A small sound classifier, trained from scratch.
Data: trained on acted Russian speech (Dusha), 26041 training examples, 49.6 epochs.
Rows from block 4, named by matrix and row number. Rows with one number belong to one neuron. Each number is 500 + 40 x the weight over its row's rms, rounded and kept within 0 to 999. All counts start at 0. Numbers have three digits each. After the name is the row's rms in percent of the matrix's.
# fc1: MLP up (model.blocks.4.mlp.fc1.weight, 768x256), inputs 0-127
# fc2: MLP down (model.blocks.4.mlp.fc2.weight, 256x768, transposed), outputs 0-127
fc1.122 097:545484518476557576557570468531499507545484560465549498508575538523500464449518573471546490432508557524497473463457489575536518476552539517530514446510489569467504453583471548467424494491473506521451485513504563523469476549465497480472506484518535523478489505505463571513508486556542473486533476559535513483543555522549505502498534500496505431492533449464542528503472517442537522533480
fc2.122 094:486530496576465385447502523504569533539491449405477487459480524508494481518534521521518506514474525554414500504474527509558434540513501464546550415506444556565570506455441590418467467465481540571483512522534525467494507488498539473501481482465520465440526483536506521478448524423561459477448505543477487521504570484503500550556416520449500506551436469490559528514463496586486521505497
fc1.123 092:608491528507566515535598457494520465509476586546570492492467523449504487542446515521500441473476482565537480448516475495534533468500520497565535495507565487501464474449494466520431594502432586474496562579562530501519499454488476427428497432510476490473426515454568466485521507502482492442473451443496538468469546494594537478496498475442518491478483459488499543520529480481472448439589
fc2.123 096:561548531431539510495538635553467561478490493460429465531531492509455478469505481511422516525540473549493499509576412484464500536464571506510475478545493531495507493459476473518454471554502592467543436476474491556606496522414508507450570557477515501504459533494546475520495476495547476497429583560470516506474539503494501519481458438505441520471458492558431510501549526509490497515465
fc1.124 098:452527435493463564541467522550476530540472529599501471545487499495553539519499534477515564446471479559578494495466588422507512583560497512470514476475454504482481474545532533504559435477549519508577576460556474495477554529521532516535511495521477444476551509510505496496534553452446573551491534459459449466517522498481462570491477492464492633559476478516477487484503489525478446446522
fc2.124 090:543437571516523512516452513547546513586543531456515488523549546505491464532530493490494538455505520517462537444491482494518490489561496493460609574467513484491541435517445556502507503400493592518454523549542516492490508528451462494483465521486485564396488477497502521585547464504554494453491467535473483587426439470516473551485545500499567483514487464515490502520463451509551548468443
fc1.125 096:474475497461490506498491449490508457503532509426502563509560456557506487556454472453465492468485474476533481462474465500509443488584470530487469521550466493520582491535587491397496517490472564556563454512422445505519501551527413474504476511484458477489464471455458549484467554451476521488512466517544477562546495524560520524503528471482481522431499464474502570439541466536543467560538
fc2.125 089:499450455513576505454513447461586471482471480546449437513478527464484562520567471443520484504515515414546506372406452533427511532526573453516422499515489498500475509447457456466462481446472513549461513528503470516546545532489480482459370510542589443571497503443555530497492566509542514496488485536497487522569485513515563499516541479466500449500496517457523433438485525501481573523459
fc1.126 100:542500530519435607502504504416534488599523516445460542533411522527468488582487559478500485545529500527454461469510465478470498554552501552478455468497490491477537478543504499499486555504520478531478484454417434453529504549554458453553515532505597512519476557516544458550463537455552541504422474501471493532473516490461503589535464504486538524432453545556529468492531544503549487647564
fc2.126 101:482457552488476549508545525509465496560463476436530583547591522460467445496443447540456494443527526527502488479460466475466521506543496527497491504561503531482536508455524462491544575476614539485467504533500476461554540451495493488441508468467526515519492509473480485475416502460480547566488518491523532444520482466536520445524497466487479461443448442507506602484474509472465460507440
fc1.127 099:488474539579514488534571518548538476509419462506482535423546528542437486526469468472496496438486457485468527472500484501502522500515510553491524598521476456561511461506547501504509477502566437441538489506463417453518598466485463497507574480497484527516563474478483596550479451508470514565514524448485424528525530572473492522490500509580482530537472531407497462524519567454452471496569
fc2.127 103:504524469489573482434489475569502477556463500433542486495530442482497500516537534482503561531451483442485407522454519529449465475468492531554561511523508477513452567474506442538572433439484512484506541514532479519502479545520535429485569524530573586481460486448453490541550478493500409516552555494493516457580558490504531541468528571569429514568516516485501477504498484504525523468411
fc1.128 110:530514488559523559481560463460516505503527448466547508479450486540484471485547469511467536546403419457466528491540532449552553543525497510541456523544468483460523523520464452476516485526462448550564599469497494477454527479446515463491546451541468507435515485565542490495507474462514582491478448497572453467445509495491478498462424561530506436532536500454524449480433449558564524459491
fc2.128 102:524521545564464457464474501510526520491545539448622492492513493426504475461494444502477516458416514518498551532481542467545507540497510490570504562486473562472465492551519460545549535578468489448504471538462491528520469594503543531529546504578509525518548503503513519545565489519463471456454467571493558549517493572515528548450531493555445589546487458519457489463528413455483486511552
fc1.129 100:481506469480449436504464531445478529544494465456517530470476533483476433509542583528484540461464514418471505515553551566536531453533487522550430510464502477414498468508536482523550507516461551450468502524523480518456522426496492465553477470530590479505479569508499553500453509544539499508481490517466514479457474431495508469481485451536523564533517507507485546513468527520474523515483
fc2.129 101:467457491465493525503514524573526438583489506592560523526466476501524464519484429526491542550543538454521577478498570455517527463511549459448487489424483491552528585561516546454454514524553479481490463526540519543506469547485471594599446504480549470487482472499472464441551490466553525524488558467504542501477458474453469504408458404508480528493488535509505510560520488507467533538484
fc1.130 100:493524479465487542522510510507435493541544381443553575477431437549481484435552478489514499547548519569536452458482504492522519571527502547483488434533566516541478463513500502502529466521524460511533528539399475485512551427456445475525457525530535497480543456436465542533459467460528511508534531515533474483519535541548497544516519511419564521585513507498510531556410441483519514510458
fc2.130 100:521461539565502410534484481460489545475564603543556528445500473470518455476508462531447514446479514586554521455536505470566486551386477493573466477494547507518491510505495549484498480527420551448529461469483554481558478544506491600466554545541478536476478566506484510481541500503497568484510550511519500486518516507513506472512473452524421466479574478558523512458488457546433448577508
fc1.131 095:439473445516561480486488509559415482522431483532454479459540505453520509527517532504484523496586469466546496539468546488475489585483475462543534504491523453524559542505455449480425487487457471540458459521482573515524524508481470496496537435516552401559467482475524520413461487473474421484542534481565534564492494482535477552558503498523518537509463509556440496455523446507522469520569
fc2.131 092:496500478494477527534484464492454486497456546533484515459590465543465525446462534413484462432480533532449543428600447443531516554504487582508542473477516466562485500494614465537441528485521546514494525455471454486450509480484519512502516453546467482543500531564488541556490481531516523518487512550453476560503496473516504467487471493607476521461500464526476553461450512529529457495526
fc1.132 097:506433470434485507439493458563415559479535534506518472500472476490541535460504479517488533528453498450553495517541513531432528497531521454482437444486468441533501487464466532498485547483563491548471514571577444457469537459502511483510486606532546498505489501542523530447468455471533544556515503485586477470496548582475495500567500524505520456488511468529452502553514508518578506552433
fc2.132 096:482461503443508477439441457525431490502534554470475456455474568478466519510488506486461462480474519491530505475487553510527520563477499485577499520446461470482496550457558460530451442403548501467503507451486480519467480520488467519504462519515399488529539490522570532591501482422616479484546481535509480529488551446514585467466488465475444460450464527520497533493512460539415480506526
fc1.133 102:454464539466449566515511511524495457523549499504431550483488577551482538491510488553425569525461552444482507518537526476533671539522493483517527498519552527475520493452405563538533445501568400472532455506508509534498539489496497502495468529564502507530490520521471479525469493546514528531483515500517503468497613497502527468549503495534527530524475463455512545566522562483482470534548
fc2.133 102:512509485487467583444529479552522471510445482538469473519460430515507593501471500506498447432531451459499475513429579488541483490437464434535467535524535489481473490508527526496437530504555538407435493477532554563481490498505455490520447484504517434534515476487493508482414522483493517449513544462561470504483531478559454471509537495496458476508578499472419552439406521529492517510493
fc1.134 095:531472476467488535538518557492498452574493502535422525479510462573483522436504432488572516482459524475553524491494488414512505538445453509565541480455503496477468464494485493491485519433542480471498493495459469486507377464516546457503436521536520489521430546492459504444466505476533456516462518478451385548528562540516414544510510540487543453500510470479441487543561449541474488526457
fc2.134 109:545578490551470544493545456544518478545538462551551513477505544475533548506469529534441479592596503429514568508460448540460507537470459527482528451522530539535562497496500468477468497567522478547512529541448459505486509421531504516531508529537488474437494436463459460427419427496623471544447475513496515507479500490525419497499516501518522514555499478496473468527496522493411537492501
fc1.135 104:499487496468512592538485441501514470487494497494542507502488525523548479587483511481472533564477502426471441500520514486527495518538567506497547548503515457397449477487425507506486507506524496520501504580480457458498504478491424485501505438530433527480479465520482516512526470546393547449478481385485595585477536504552471531547489500524472472471523433439507464531468540547506438459563
fc2.135 102:514500510496603472528472529521579446548436410561492480503563522569417510439515509456519495519555561507493543443490510494534472468487451426399506501492444484526475523504489458587435514433526419540518533454548479528517576510550513507475547494494490555504579463494480476501468450504455506391544443453474462440505516493567524531483529517430548536458488527441540445423553501520482511492520
fc1.136 098:482551579586547493468537457457437498500453531535490591447478488451507428429467484515561477562514399448481551484502512552530530458473486537542420486419533485513493491435495502477457458514530496490482482466524435531522533470519509497500493482471523529483485526637486548480455520493504424514510479442468495501482529554465533414487466478524502414552471503539535550482505508538523471537543
fc2.136 095:613479492465453519507515553548486525475496486601545503510475452489496512445439558514516503462437507503506510519497529507564486511387450385514470444473510536489493556507511496496499525445535506487511511452473512419469532479445553495490506444463539530558523542558566553511434515449459544477581520558502520524491481535525547469538507465581477471461473586481453496547434471551536450492463
fc1.138 106:509475512482486444484582499502521468470419474547519403496449494471605457536455503555445464517495544432525488505484512524544450456470493462485486519475485568499526536538436448509566435517461503528417511544510522535479499519555395479496626465533530495450531533469542489486460543459518482528444524439496508539541496440537509524525513513473480531568504528480493512518523484477428556471497
fc2.138 096:458481539501548481464473505506514540499473452453485507534539551564491511536597486514594504456542490553508559571485465483459585461487475561542534481488505485500523504442508535485529546515403517481507484493600522521525516493536479535515480572545539500470516541435474444499522472505471483494535491477551519432529549486534509478517515401430532523521537493485569548577486462489475473518502
fc1.139 098:449481408500440439513525488520558534502459478496476574486534515508468473407487522478474473579526471480524541521514580498530466479571470522528540574425446527516483483518510555460469540489512495527473490448581450585444500479481540485474480477490474487475477512546564528498435538438530595464453485534483478491525529435471508515462500469463522542530467450536519507500540595512472477523472
fc2.139 097:506503573480479508467510523498463433559503559522486387503504472462524567439486477449538547491383512445489477549445524491553513471522517494476522521470470445508552477518481468584557463434471523470455504553519495492459468483448528501464496503483549467509505483464497557497519512523505468506496513451522484447426531507540569487498531544510548499462541531556541480428570493513437542431509
fc1.141 098:459510483563466569568513501498488558540480453490434510515454465433506495507489498467460496442513498448500505584452499527558542464549503471534504439545471486493511441463482500501555446516491520413548462501457549468492492562472525525479545563533525536473471613510510510533491536465418478509540571516500573527479513436506452496504455539572488494460506471531509558578583498480505444502537
fc2.141 090:501465502432549489478467537439548477537414512554573551462486550489554521604481542455460524478520485461470516479504531501511539495443493565517517563540419593431459474510501483498563517477457478523525466519461497501471492450458542521485549528503519522527497520479498534460493512523493508475561476456478498568471496502546445472520497543525452502516469411561551457390517464590558479459469
fc1.142 097:538482426531534451493482516508514524523474487460492448469443491478497532483567547444520558498436545500435519516482500527465549499569544503511458515511491552508449514523537444512515460518539524479456582522515457482556521467542501487588537472484549440542465472529473481553522447510484470506478512502452437490550483539522541468452434484466513475408464437494543441510516477509535494567418
fc2.142 102:511494512493519522507471474525544524429491530501508484576531529527399525486548459505529458555541448519459464423517502505484478465400416482511508528479533456511535559605488445529447540556528536482537506532535506515481475597513520436486560506506552537534497471472451445542601485577487507508481441453495460408497421517505553500452525557470509461473550575537474464485505469462408535498534
fc1.143 107:566425513447464523544516502511502495470488541505471451536543529445575508534454458571530496454486532446512530495508514462492457473473532511441520586509516513530459486537457491467515479488494475506450442524531570435491552513522506511554452554533392506543450525498511474482479519505467523500462510533511484453500577518526478450481461513512438536459469537483507513520587432530419490538517
fc2.143 098:574496503487485522494488518511488471551545490527539532484443503504433540431487487407475445568503458529513526494479560461552468536564446560493471437504508554508507523516500448494525529464507538473555461454553481510480492415445509447513447466542498485461531474525522514523529455572443432494536502546561496503471561537506449488530460473478497458535568437453458492533514440447485503522501
fc1.144 107:595445569480522479435451451484486484491523526516488464482526490470519436527498485556529387504574507487586507503430420468443474412482579518562588482464547489536481442545538519528509411503561402524473438512538484450494470519476486482535496494511468503554480489559493552440430537531414458541528513461445496450491471527538488458504491463428503495566491478495476498519570523475480397516489
fc2.144 108:508572411498538471461483492557455533468515519573445534527509525507418556456517504504527512474512489578533461531509517566473475457510507554453550509483505527472515564553524455501435441456579534490552547478580536518460533429515579471538559502467535458482490514550451502484524560502431539553421540568448522541519463517511462514512492454551457474514541584491430497467539523461572524497463
fc1.145 093:482514419447485548439581437505403499531523575419483541517501513558539487493519538521487468515564476501533512455506526522463523520433574512465477489549537544441500490482516420539541507476519517507534433479476521461514520493524522490521578391557483466477493485513487481577544582522485562435562543511419532563488530545468534453510517505553517545497535471485439485522473419487499540471532
fc2.145 093:507540557444525460494439527487480514499352497504453482547534532530530440486521540449505565490451526560530516500514510543526464550512438491465504488476497523468518490528516484476412459484551479567483448452485515513492481473503520503492511506440439485573526458433550454511394508480519523538551497511492520518511559467548515414469470373461554523490482478504496512529523471482486557488538
fc1.146 098:549459429572526496422469470451513510543497555420487474453523562484545425498484480488519525492496485491527516464524477492507517492567525558476585516469492511448540528574505468480430473509512478460545476438474474599494502511486526459534443472463548508489538514524534435484405524532590485510501494561544485467505556534473614496498542541559464459494509513528490497493479478500466482526515
fc2.146 105:500492536556559558432470506550484444425520426504570549447523445520506487492510526561449492517483489473410510476502546477505510545450499421557463527423540527508508492430499468539553420539476554534445477568531537578482515456461522526484480511517459491443531419472516553484477492486515488415520437496518533473504532516550553557588513414540510483490497453525444490513455512420491472464549
fc1.147 097:527524518448541575516540445594501514495508485518437522470529462431546562459570513521459565485472473488431496456540430517481489543449516441565476459485442520505485478468454488493464524463495558476552458457533437485532489444504500510485503504470453478503476471496445490517571457491451574516405482521487525537470452487490520495468530491552508524528510498540471571519517555536520570528511
fc2.147 099:540491585503490438482489429500452494508526453440525560448506536505604424535512567495549489526525576481558489520531541546549519481452464495518421537488466472566538472496478530583529517503472523496535471448490459480491477465525467485489576482433495528499526473552495473456502503519527542533498501470427469483534477487542474608578559515511530446431503516530497549551485521494541431494496
fc1.148 096:498643497452473544430473506525460488509520494490441487409451542507525455444512536471478565465624437489560520512496511455516546442488413482541422493436501519563519515488572490513558463499566562498508384521545532488461525499513403497547480514545492439530418539473506456504476515472493486533533517486463492511531464467415509447490458492458448516479570500476419507463466548512488487478445
fc2.148 105:557512538448476526524526461532556435520479497480571515423519521461427499498496522499517500509494504535533561507473495432479520464555565502431459538489506416508544512518453489465502434457467517460495399538470528552520504547496475495530455509432510512498499524534498462459525517488522508516532580517524494506516458410554494509487480462478490399518506445470459504490476467445455537480509
fc1.150 102:485527493538522503474605507541553547531436471472558503540512489545500408547471488502554490508569545445444530496428409522519488520495500474509460533476587502536473532456450563544489505478512465541432534500441507496544521479478465478496489437440545481452477504517487555486479532519508487493485505499390494538478513468518452521586555491460410424505494466454499449490456568466500523432454
fc2.150 103:485368429467537569478464439498544398504512487457501458487488528471494623443488501449465456555460500388540515538463469451513453484463496466480435413487447566523518476411531536538488532506439506472495459509455455582497528521466545491580469571571509483485546453496519601480519592465479537540448553494469505546502543492570461436512502550530569540510536485500490466493496509562511496481497
fc1.151 111:520452539550563531497485539536505478469500487550486498474569489494471492468526502502473477484483535561508380412529523593519499507463493522496543527488595495476435450509382503513520495471580505559494503536567485530513556523376486516444446486492498500541514552412488509483491532415446541537492504476511456544491557448569459473452492503524587444493501513515416541463501499478472503508577
fc2.151 102:473426451522488490498533459542515551472491485519523552477478489527527512491527530536533620487493496462542551477544495515561508450546496515491457518528455442528484467487473433478429507494423476562495491519449430472525492535543465516560488468448537494553555505452506433460574508581567507531498538476550502407513377474524492469516439507517417445485495592530480507508558449516506535500426
fc1.152 094:498470491529483567444505543541435476499468477496490493488469535482494548522546439496422535450490466464517514427481501531474455528488520454516464509459485518538506476476497524539451475512466499443459513471496511573471545486541492470423538515467476534502384464474482522496483496512514511487480390531476495478614466496557536573460539500430493492506450485512526490516464499575541457521459
fc2.152 101:549491512456465540569453487561504535474495492518511492481440496463502514486524503602518538530559509603440471511491491469453554454521449489462466422506528536470502499472528429538474476506447491497489494451512538554558510515456431501486473505458602476448502523494497450476571493474476493481461583495428500475491524542615526504500523459509448629456523467534447448444525490489519529522454
fc1.153 099:557552509485541447606426495467558534549502508493430506522454512556568539550495429563491489592544522483502476447509427584482460498500472521530511490515469512509475485546521455476551551552435541539496543498427482497546452508502542508501561534421505548538494524533489562450417562488492482531528475474468540475563511430450498439476490525576484466542514553491529475524548476550523491498479
fc2.153 101:453526536473514499503452527457551539454507498573438519471500471562475475417496562458508506503501529447492488486474529584498479524543543451512410500434548489521511435487568453475372477515484533450565516481532396509532482557522504500600554563454552514526503505481478546524531480447527564493453460455509507497600492444449412504500543495490512518481509481518476449511470533449544555523494
fc1.154 100:512524479509434561509562537535518488500488513535485572544509487507512481501442453445480515603522508484532469488517425497496507535546531550517464447500581590530476527569543467535484438461548471549484530515534453520536512544488485499552439516459562509473550372416452478528459505613491516491458552464499499569411505496502439552506481471500494479476444470498468574588458539479502520488504
fc2.154 106:571508482411543472474490557411429538537511482487434539445456466540477514493482512498435500553463469534520572473483579461496471447502498490497487514494480471470526546522473543512536501501438456427438498472428497545485547442500511484538490508483530495586505482559513446529458481444465502474493517459531424506453526501507554510516526525469499482494470530544524518555508525467441477507454
fc1.155 097:468451533486512493500530492488534514449546488501453548483521458509474476533511529519515571495515461528545548488451382512512479535522485465554525530474469515547519499480460486455500462443528501530520457458494464557530485511507465549578506499437468441546557587432457509523471454499516504591499550525579515514507518524511432515477481496412496458524456455465502506531483473503504525471568
fc2.155 105:509537490464492490506497466503435592594548481512511490490461535456421551475533459452460497486474475521457512482465515507460509439530389497496533489425596564498556483464506552506517566473451508578522492490497501531435537476506527465520525475520490533522503492483530570504533455460447525534491520501511519464572537529479487532507553483489464522496488474508534478597535483422519511519512
fc1.156 098:514502517525500538518576434517503458458496447460486497552476471588539491465520440486526531468491567512518506506493561410457526524489454395478482446485444481598450524562515509546406506504512459496537491450418523510528478481522494502512474457460470439507456497592530574515524504471524496536489555539497465540484522522491508528550523556493509533526447511487535520513445512545566525452558
fc2.156 104:483439439551547478521562530480538487513563514501412530512536476480504451569531539429495522543563492499482463512518435523542457531502457539539471462517502440512436509459523441495536483493489503510503519517482440535525518437428561550527508428435485512584507551497523543532557460456515524546516487427481552449437496520466483614442508478462513475490449529488501581441445513506458426511466
fc1.157 100:475487467505436575558525426549439514537463467519535534526465550452441508474567486561483446432495482533527568515528499527419556482525477471561506458522500466508539476486511509534562547509540493471523498531521512534496504466485514470540477509507453535518510511506485503544409434509506531546478503458517481489508540541521539484418487571523553517511562590465444527490573490564459446587485
fc2.157 095:502524447484508396443510540505541464486530408496502542487546496609479455510510539546464458491504453507479557462491534521462430535550474559479507488518501479529461548511423514452507533560501478500563508462554549554506517486566533484514487508532435599539493446466466468524506484512484530495512542555514517513484449507417508540487499492400457512529440521511553447550534501569518470549479
fc1.158 091:522485484477547456506585582497458477506479544488499449440487418533443535550475462523514486534503452454514535507485555500567547507477528444444478437514534548521481511516548489522544458482565489492517453538479484542488534431558549447445531473500486541449546529503543458531541471480499501489525423380560476442475449498483435478519523509601557580495522486414556511540515434497472496449516
fc2.158 100:540503523422505529440514504537530552614546545497472526538505486535461504481515436492492491538445485560491551445484486490539489489548580476455467447516502531496492502439470537467484561485538414449395473469486482544571467482494468536500504513515461458479478471520536479506475489457480521545459531547462466488541486493488503476445473512536482528549512473518482462459421537467555546491506
fc1.159 109:473562506448495519470568483475493442531533554483432481516534498508582500463477490509403592544471475434487496530510592466500527523426528510523452451528399548540528522580543478488536476488585502532452605481476501472465503486485497508494519524471584478498477535476468534580498463503543524511418503534473545528505461451452522517513526497397574534505439470470474507436560494509492557508440
fc2.159 098:524515442466444464451455533500506474492479539530563449541446492533481534498521477446559415499478516524532442499501505517482489414565514478552480480523448523506569530517549531491498542495572442452479491503512535462518530522458539509497463582412550507519554516406473506570564500549517502519498463509502490491526500545459448497480510526508492494539503475451580374494494530452555423434532
fc1.160 097:460512495538532496506473494465533513487523541547503459467578487453417470461521475499412504400487602531555507517460496442542513497516396473555459540568445504493496538612439538556482498462502579459453463488503518483444483506538525516540463499518454452514536464486486461521483487455414522498513580457494548523429513496474515502552495453480506487512541538523536454489488478543485531528495
fc2.160 100:489516461478427474511505520477519468520523474491522528523527479501515522493452533508495522500498510466487501489507520474498406485473532501486495438497484543513393496462575518496543466437455447449519481571495486545505546502516466464548461467468440453557437428567444510428480505509561516429470498465461524468492501508635476509525454559501499446541523478496487558398550536468661524542447
fc1.161 099:566408518504439514536549446510468598501555501453522534507495452466523531547456513504532433475564460471501560505469460568533537545457475527488504499496487446508430494519554558495540503546512478492537559536539514528583457482467514528510581474554480535485510486521477501482509487593530446544517484519478525473482490481525521515523514498515541446480536502487502518446486539486486514467517
fc2.161 096:500507517560530479455571450393536474496548544500426498505489439539515494497483544489547502503495448525442524485525467514571510449506489541491451528461490484495488529503484502419526485519530467520486543501471536519504535477419518462499447456485529453488487462527512487528525533556494492514479485530467450436569541549540516570525492477627455493447496560513472447543485501495515484564581
fc1.162 099:569530501506511480582405467514460514572472500512458474432475438495527481495535493516511499448511506578489465526496455541504487499474572519470537462553467522465466505517539453448473500511415550525492478523514483560473526452502552490512522522457482568462521489445501457460570499463533526429454546479469429463563439471574518512551467524497465453483520457435458472474539463559507462507416
fc2.162 101:503475530470548480416519480493545485516563485475544493462466514468402442452485481455535559456567485512544434420524477464502461524475451537526517451499452484532529467548524508467516524523483485560504490487592508483452500508519484552496481464559480478465455513522467529517433492573516433487506532459503506474489586497467431498434593551538565531468490582466541530542455537495517472533460
fc1.163 099:505479529529503502444493508494421475451515434504517533499475495532539552502508461506498525539501476501485437412536369439454532466551508484534535520486490502505475459457495487489495521485456522530468558494493472461442474465541450514492530425453482521447560494533494492540447510486588442470504484444508505588539509519522468511482456505496461516445487501522490560493569563480509499458418
fc2.163 105:473576515520500545474550508454505493512557498509528462497498461517508439505473461500458540486436490434494489478541552512583481528488451490551553586538505539508434490513471457496564598578435502492434497548458480490481574471549581488474489456515555527532494532514565548495506540629520520499499485523523484564410542510552505503426503524494503526492498507490527545457498484496488442508509
fc1.164 101:511456497466515547546561551473496482440435407503546490562498458476569555513494404477519495552487457528473518507434544529548527436495491426446532571401490472485476524447477476561506436500577427530527480532473513514446476489537404462536574509463547426504503455464518457503486478517436384449512532457547481455491591499478483491512504416523473493493508493550526495435421532522513452515512
fc2.164 104:506524556449512492567519507518456501453501418452392529509501487489549519522542517572547472536464442500449480483523436421476525558498535552433474537598505520483504500474446485460570504461477489523506555472501569557559458518547503511593486449504557510573512479535513525488486428572547506530533481505559498527483492492485524521443502486595512454522553485408549556573570422570475494442506
fc1.165 100:518504470521552493452480503457545530411493467490438562537470391557533560532507460597506574542455470570547528477566586527482490516605476473563466568502531463531527530518503505566566486493506495449552528496464515533467434463493493483501505549478451488486512530522465557494469468512528482473496532477518556453485416457527540461451505444515510554478399475444508511477515526499512532476501
fc2.165 103:516530480499440534464486586537587543436523494514459540531552515495513519497451417432517507532533440482420483439538515464538497486490505525478515516515535566501502542449450564503505517473466524499431486464542518536457486499466505533481483467491485540543459495443493474467485403518445490570445445486436523487459539596512562539493491542451501522530514503485544512558459508476511523458497
fc1.166 107:513535517488521538465478518456562512564490462495517514482595488431559467496478517495467514509524486441493473484474543545507523497436583486539517517485471551614489553573481515438523505530448445512441440542458486484504412489473475537512440531513508459525492559500496504521460535470414561555466481473461567494423500487518557550496455535518472444466491559485475440520603405459410505572459
fc2.166 100:487482506479523481439536562475576515417453512541513391589471499516515483543546454429529578550489509454487437478479443502467459461494477567487531484438522539514569508506552439504458504496482496426471489564455529516491449474595487520521427475492463495466544454482533497485533544515521481491515518447486535539488565476490540478512497518456492588548515444484527480515478540529491486507488
fc1.167 102:513531443506487539527456477489482551493530544485503517408492537490507480527533407524558519478477505560453497483511480406480518504494459488472515483456517550459491484418534479474531522470493593506533526551431453560511492575441508472497458540492525515436478561475526529510527511480406563529449462435530540500539538499538496526541462522470559421455525462464480537498538550543540487498530
fc2.167 099:579447471542491471364494601528524547536564464559488479479447492552456460474548409569486531440507445474582527535474481523509446479499464451574567444534463523520536562515489537530517534483547460517508535549515492483467561475505470540456503506406483529470435470542502548545529498453463527409502509418471552493560532482575443536510506512467484471473459526511486516486541548557556538498513
fc1.168 103:580536431565506510487486475557533521503484519562514524415472548523516488449485522523494508515480481518492449519533535516500506542450442493385510523425486552462583541492483550528493510575477496473499464446562525505502490469554516497568539569452499521471548506554479541460472508539479554492512496481539454556493449497477474489556441473517489532522506458467500518492387492532502498582529
fc2.168 095:576513494516499441496496490465566547472485470497486544505516428508551498500582469545476524410536624504477525550481492461444448484539444447465532535496553513542505462449463496450558519546491481452478533443522553443476580519471523512452480428489531456565576543517442439554511476488502469475486531560540453489513499546504489556505476585530560515462524494469513498526479530528520539486401
fc1.169 097:518540495519554499505514529447522546423467426555508527466477552428501458470525522521544550441380468478564475463504450545543502527513470509529426487451458542519458473496504518480486432526568524563521489535559547480585490445489493479515498469520397560479466494422492530486506571531456490517445514488534601518539555555503470469464490508579453480447542558484451437475451480492489511462453
fc2.169 101:522498457533472541488579473550484528453481475522479547523480486463586567494524457515533454511466486480483544486531498449535496524503489454496469492525511526535579517463473560526508572481444502516506527493535524448538494462476480484444555442501436519545404520549526521564531499491489535450444488575494536508497534490495441529542457519521486462559547500533457519514569522563525518457463
fc1.170 100:431523443527497518501534449515455530467497506533501516511589486482512443467463480531494409515534469512497519481495399447491546483523457491484590497558590509423545524491437516486572571489531474485475559498527499508529454525478551490414489472456497524540548506475512509446538515508541467474510436506534516501423557545426527488489542514481515445474556574453463541502489485506497515551502
fc2.170 102:541468521434504545471496528485466510480466496543513496507460495496534483508537507434587526500492455449512511480536513556536531523512457466517569479494500501525526431509515494590449534462504458494508552523499447512491573511495480527669535392551535513490496494498536508506522447450509468501498458435553479501462498553536490444517563531472441501518474558436534515513471471485485475519508
fc1.171 096:383457492514433472513502476452422532515463513536534509528551441555541512489486553515431457431475464509476543476454502487478445481523561528452539453504487553501473491451388444558525494489508459514509516502424501568423456499467497467524533498503461546512483524527508484533550544529507489577433451511534510460554406551508540452441511469463510516438482499438531549492472521520521445477503
fc2.171 101:472462519468511509517531531577546544571550488510441429479432478444529518482501525535509505485446517408499474546439568507452510517549561461533454476474530509543472508561514496479529576487530469500475593477605466507475479532482545499507502542461530474566583528564539500509523512449480556450508490544464445470490518504542491504504521541542502507372505492510391558446438461509531498509503
fc1.172 100:515513535540482433482522493536530491467477482453532471493528486452476437455529530557556536528494497482492471465441511512486525551481558521517507535545465495544524493555535497504508501517524538473526539588537489492517485474447472526518524516451462539443497515514554466476466495466478482460475549529444509489517469459550542488594518505514531503528535478331456487522484521472489470517523
fc2.172 101:479479523490487483539507471499448525490418539421475508465546464557497524453517491457473492527527454549497504547486506482529461522481435402533580450495511465500478471437465501510457529526497577532534521474440546536518485503450518534574501478459565485515499448498438443550524507561512463529451454506503505364551457538508539531414533530447579493514492490440412547476483543484481567470501
fc1.173 109:485528553456541570491525504520545524419532445523465489476537460510442543526514496493515553451550555494554516413455578409549503448460494515472514468456505438512430563468514579512455535497522523504441586456500413519495480405462496466483465516487553482491545473480532519490499491459445543495568492440504556490478539529493533475517500519543513520511515514447493543522433531518478525528470
fc2.173 105:504448477481448430513439490469550586446583444561400520472487563495504469501494501476499457467474414540528506520502486597532521558536462497496490534543562526522492496478584539484500446519566453455508515455508551541423517453548571497513491460517475506463586496601456528440426518427467472469493517465373536509434526499503491497576490528533489531468457527576453538462446502498501498532477
fc1.175 090:577536514458571508515535522481574515461530508548535533533496494556453476476438484551525490410491445486468587518536501522612500508428419539461495491455468493537541540473554523433476493538495553509505529437461465563515465578495420533465486513512498462512505493546542559518501512606573529512558573442510440502560473535500473475542480466502518576499527524531518485498501495522530528475468
fc2.175 098:458468536517459489533503539554518623496454548469588588405502486603445546524536444520499489471568478513458536442504472500512426525529540534476417468546508542519532548477478430473576431448542477504485510552394523511484408476494472504460476584528525549523522503497511550503475496531479497485509475495537466483536522498551438463467470528430496462480459527587446450515494456452465471488497
fc1.176 093:479542462576472449435547534483455495463540545461533528532463508530481485519565528512484451415484494475510456549521519506444522585552527579420466534484472502500559579493471443533520470468486457477517548439557502519506501486492465514484534560590512458442469535531574525539444490499499505492554478494496473431527436531558487481516436504550471429496499395577489517474579489472529497474494
fc2.176 100:489471487426545455429484492539538423497488448482484562510415480525493555487540525528508510456535496479420495502424429491421528550503574549385448412582570484505510530480580505534524545495506497418505503479458410492512524460458475451487452455513463459468534477500455479483498495478521553489482483457555493487528510490438452474592493470462536535517501477437532473494480550507488510515517
fc1.177 099:544500481499428421421460491453584458510479501445546524459509571551512482502472527530467509517533474485510491519469478519518602582475456566485530408515547515511521530545485506463482508524519493582464448519487442438531502510495508473528534519516519493477502485454475572457483533469494514506432455518534405547453521582451507431496464567523551463496529539590527447574547548498496517505557
fc2.177 103:496487367593450475530503514616525523495504447542537507512485520538421444468483554515420448465454462527499485487512544572507531443488532487409485569535557534510461569514488497499527483514491537469516516485616502501498543559484502495535507458570482533487451476475480455508533527423484530566559544493532489465471509459568502511469474501466555501500535511487455518464473474507532501472533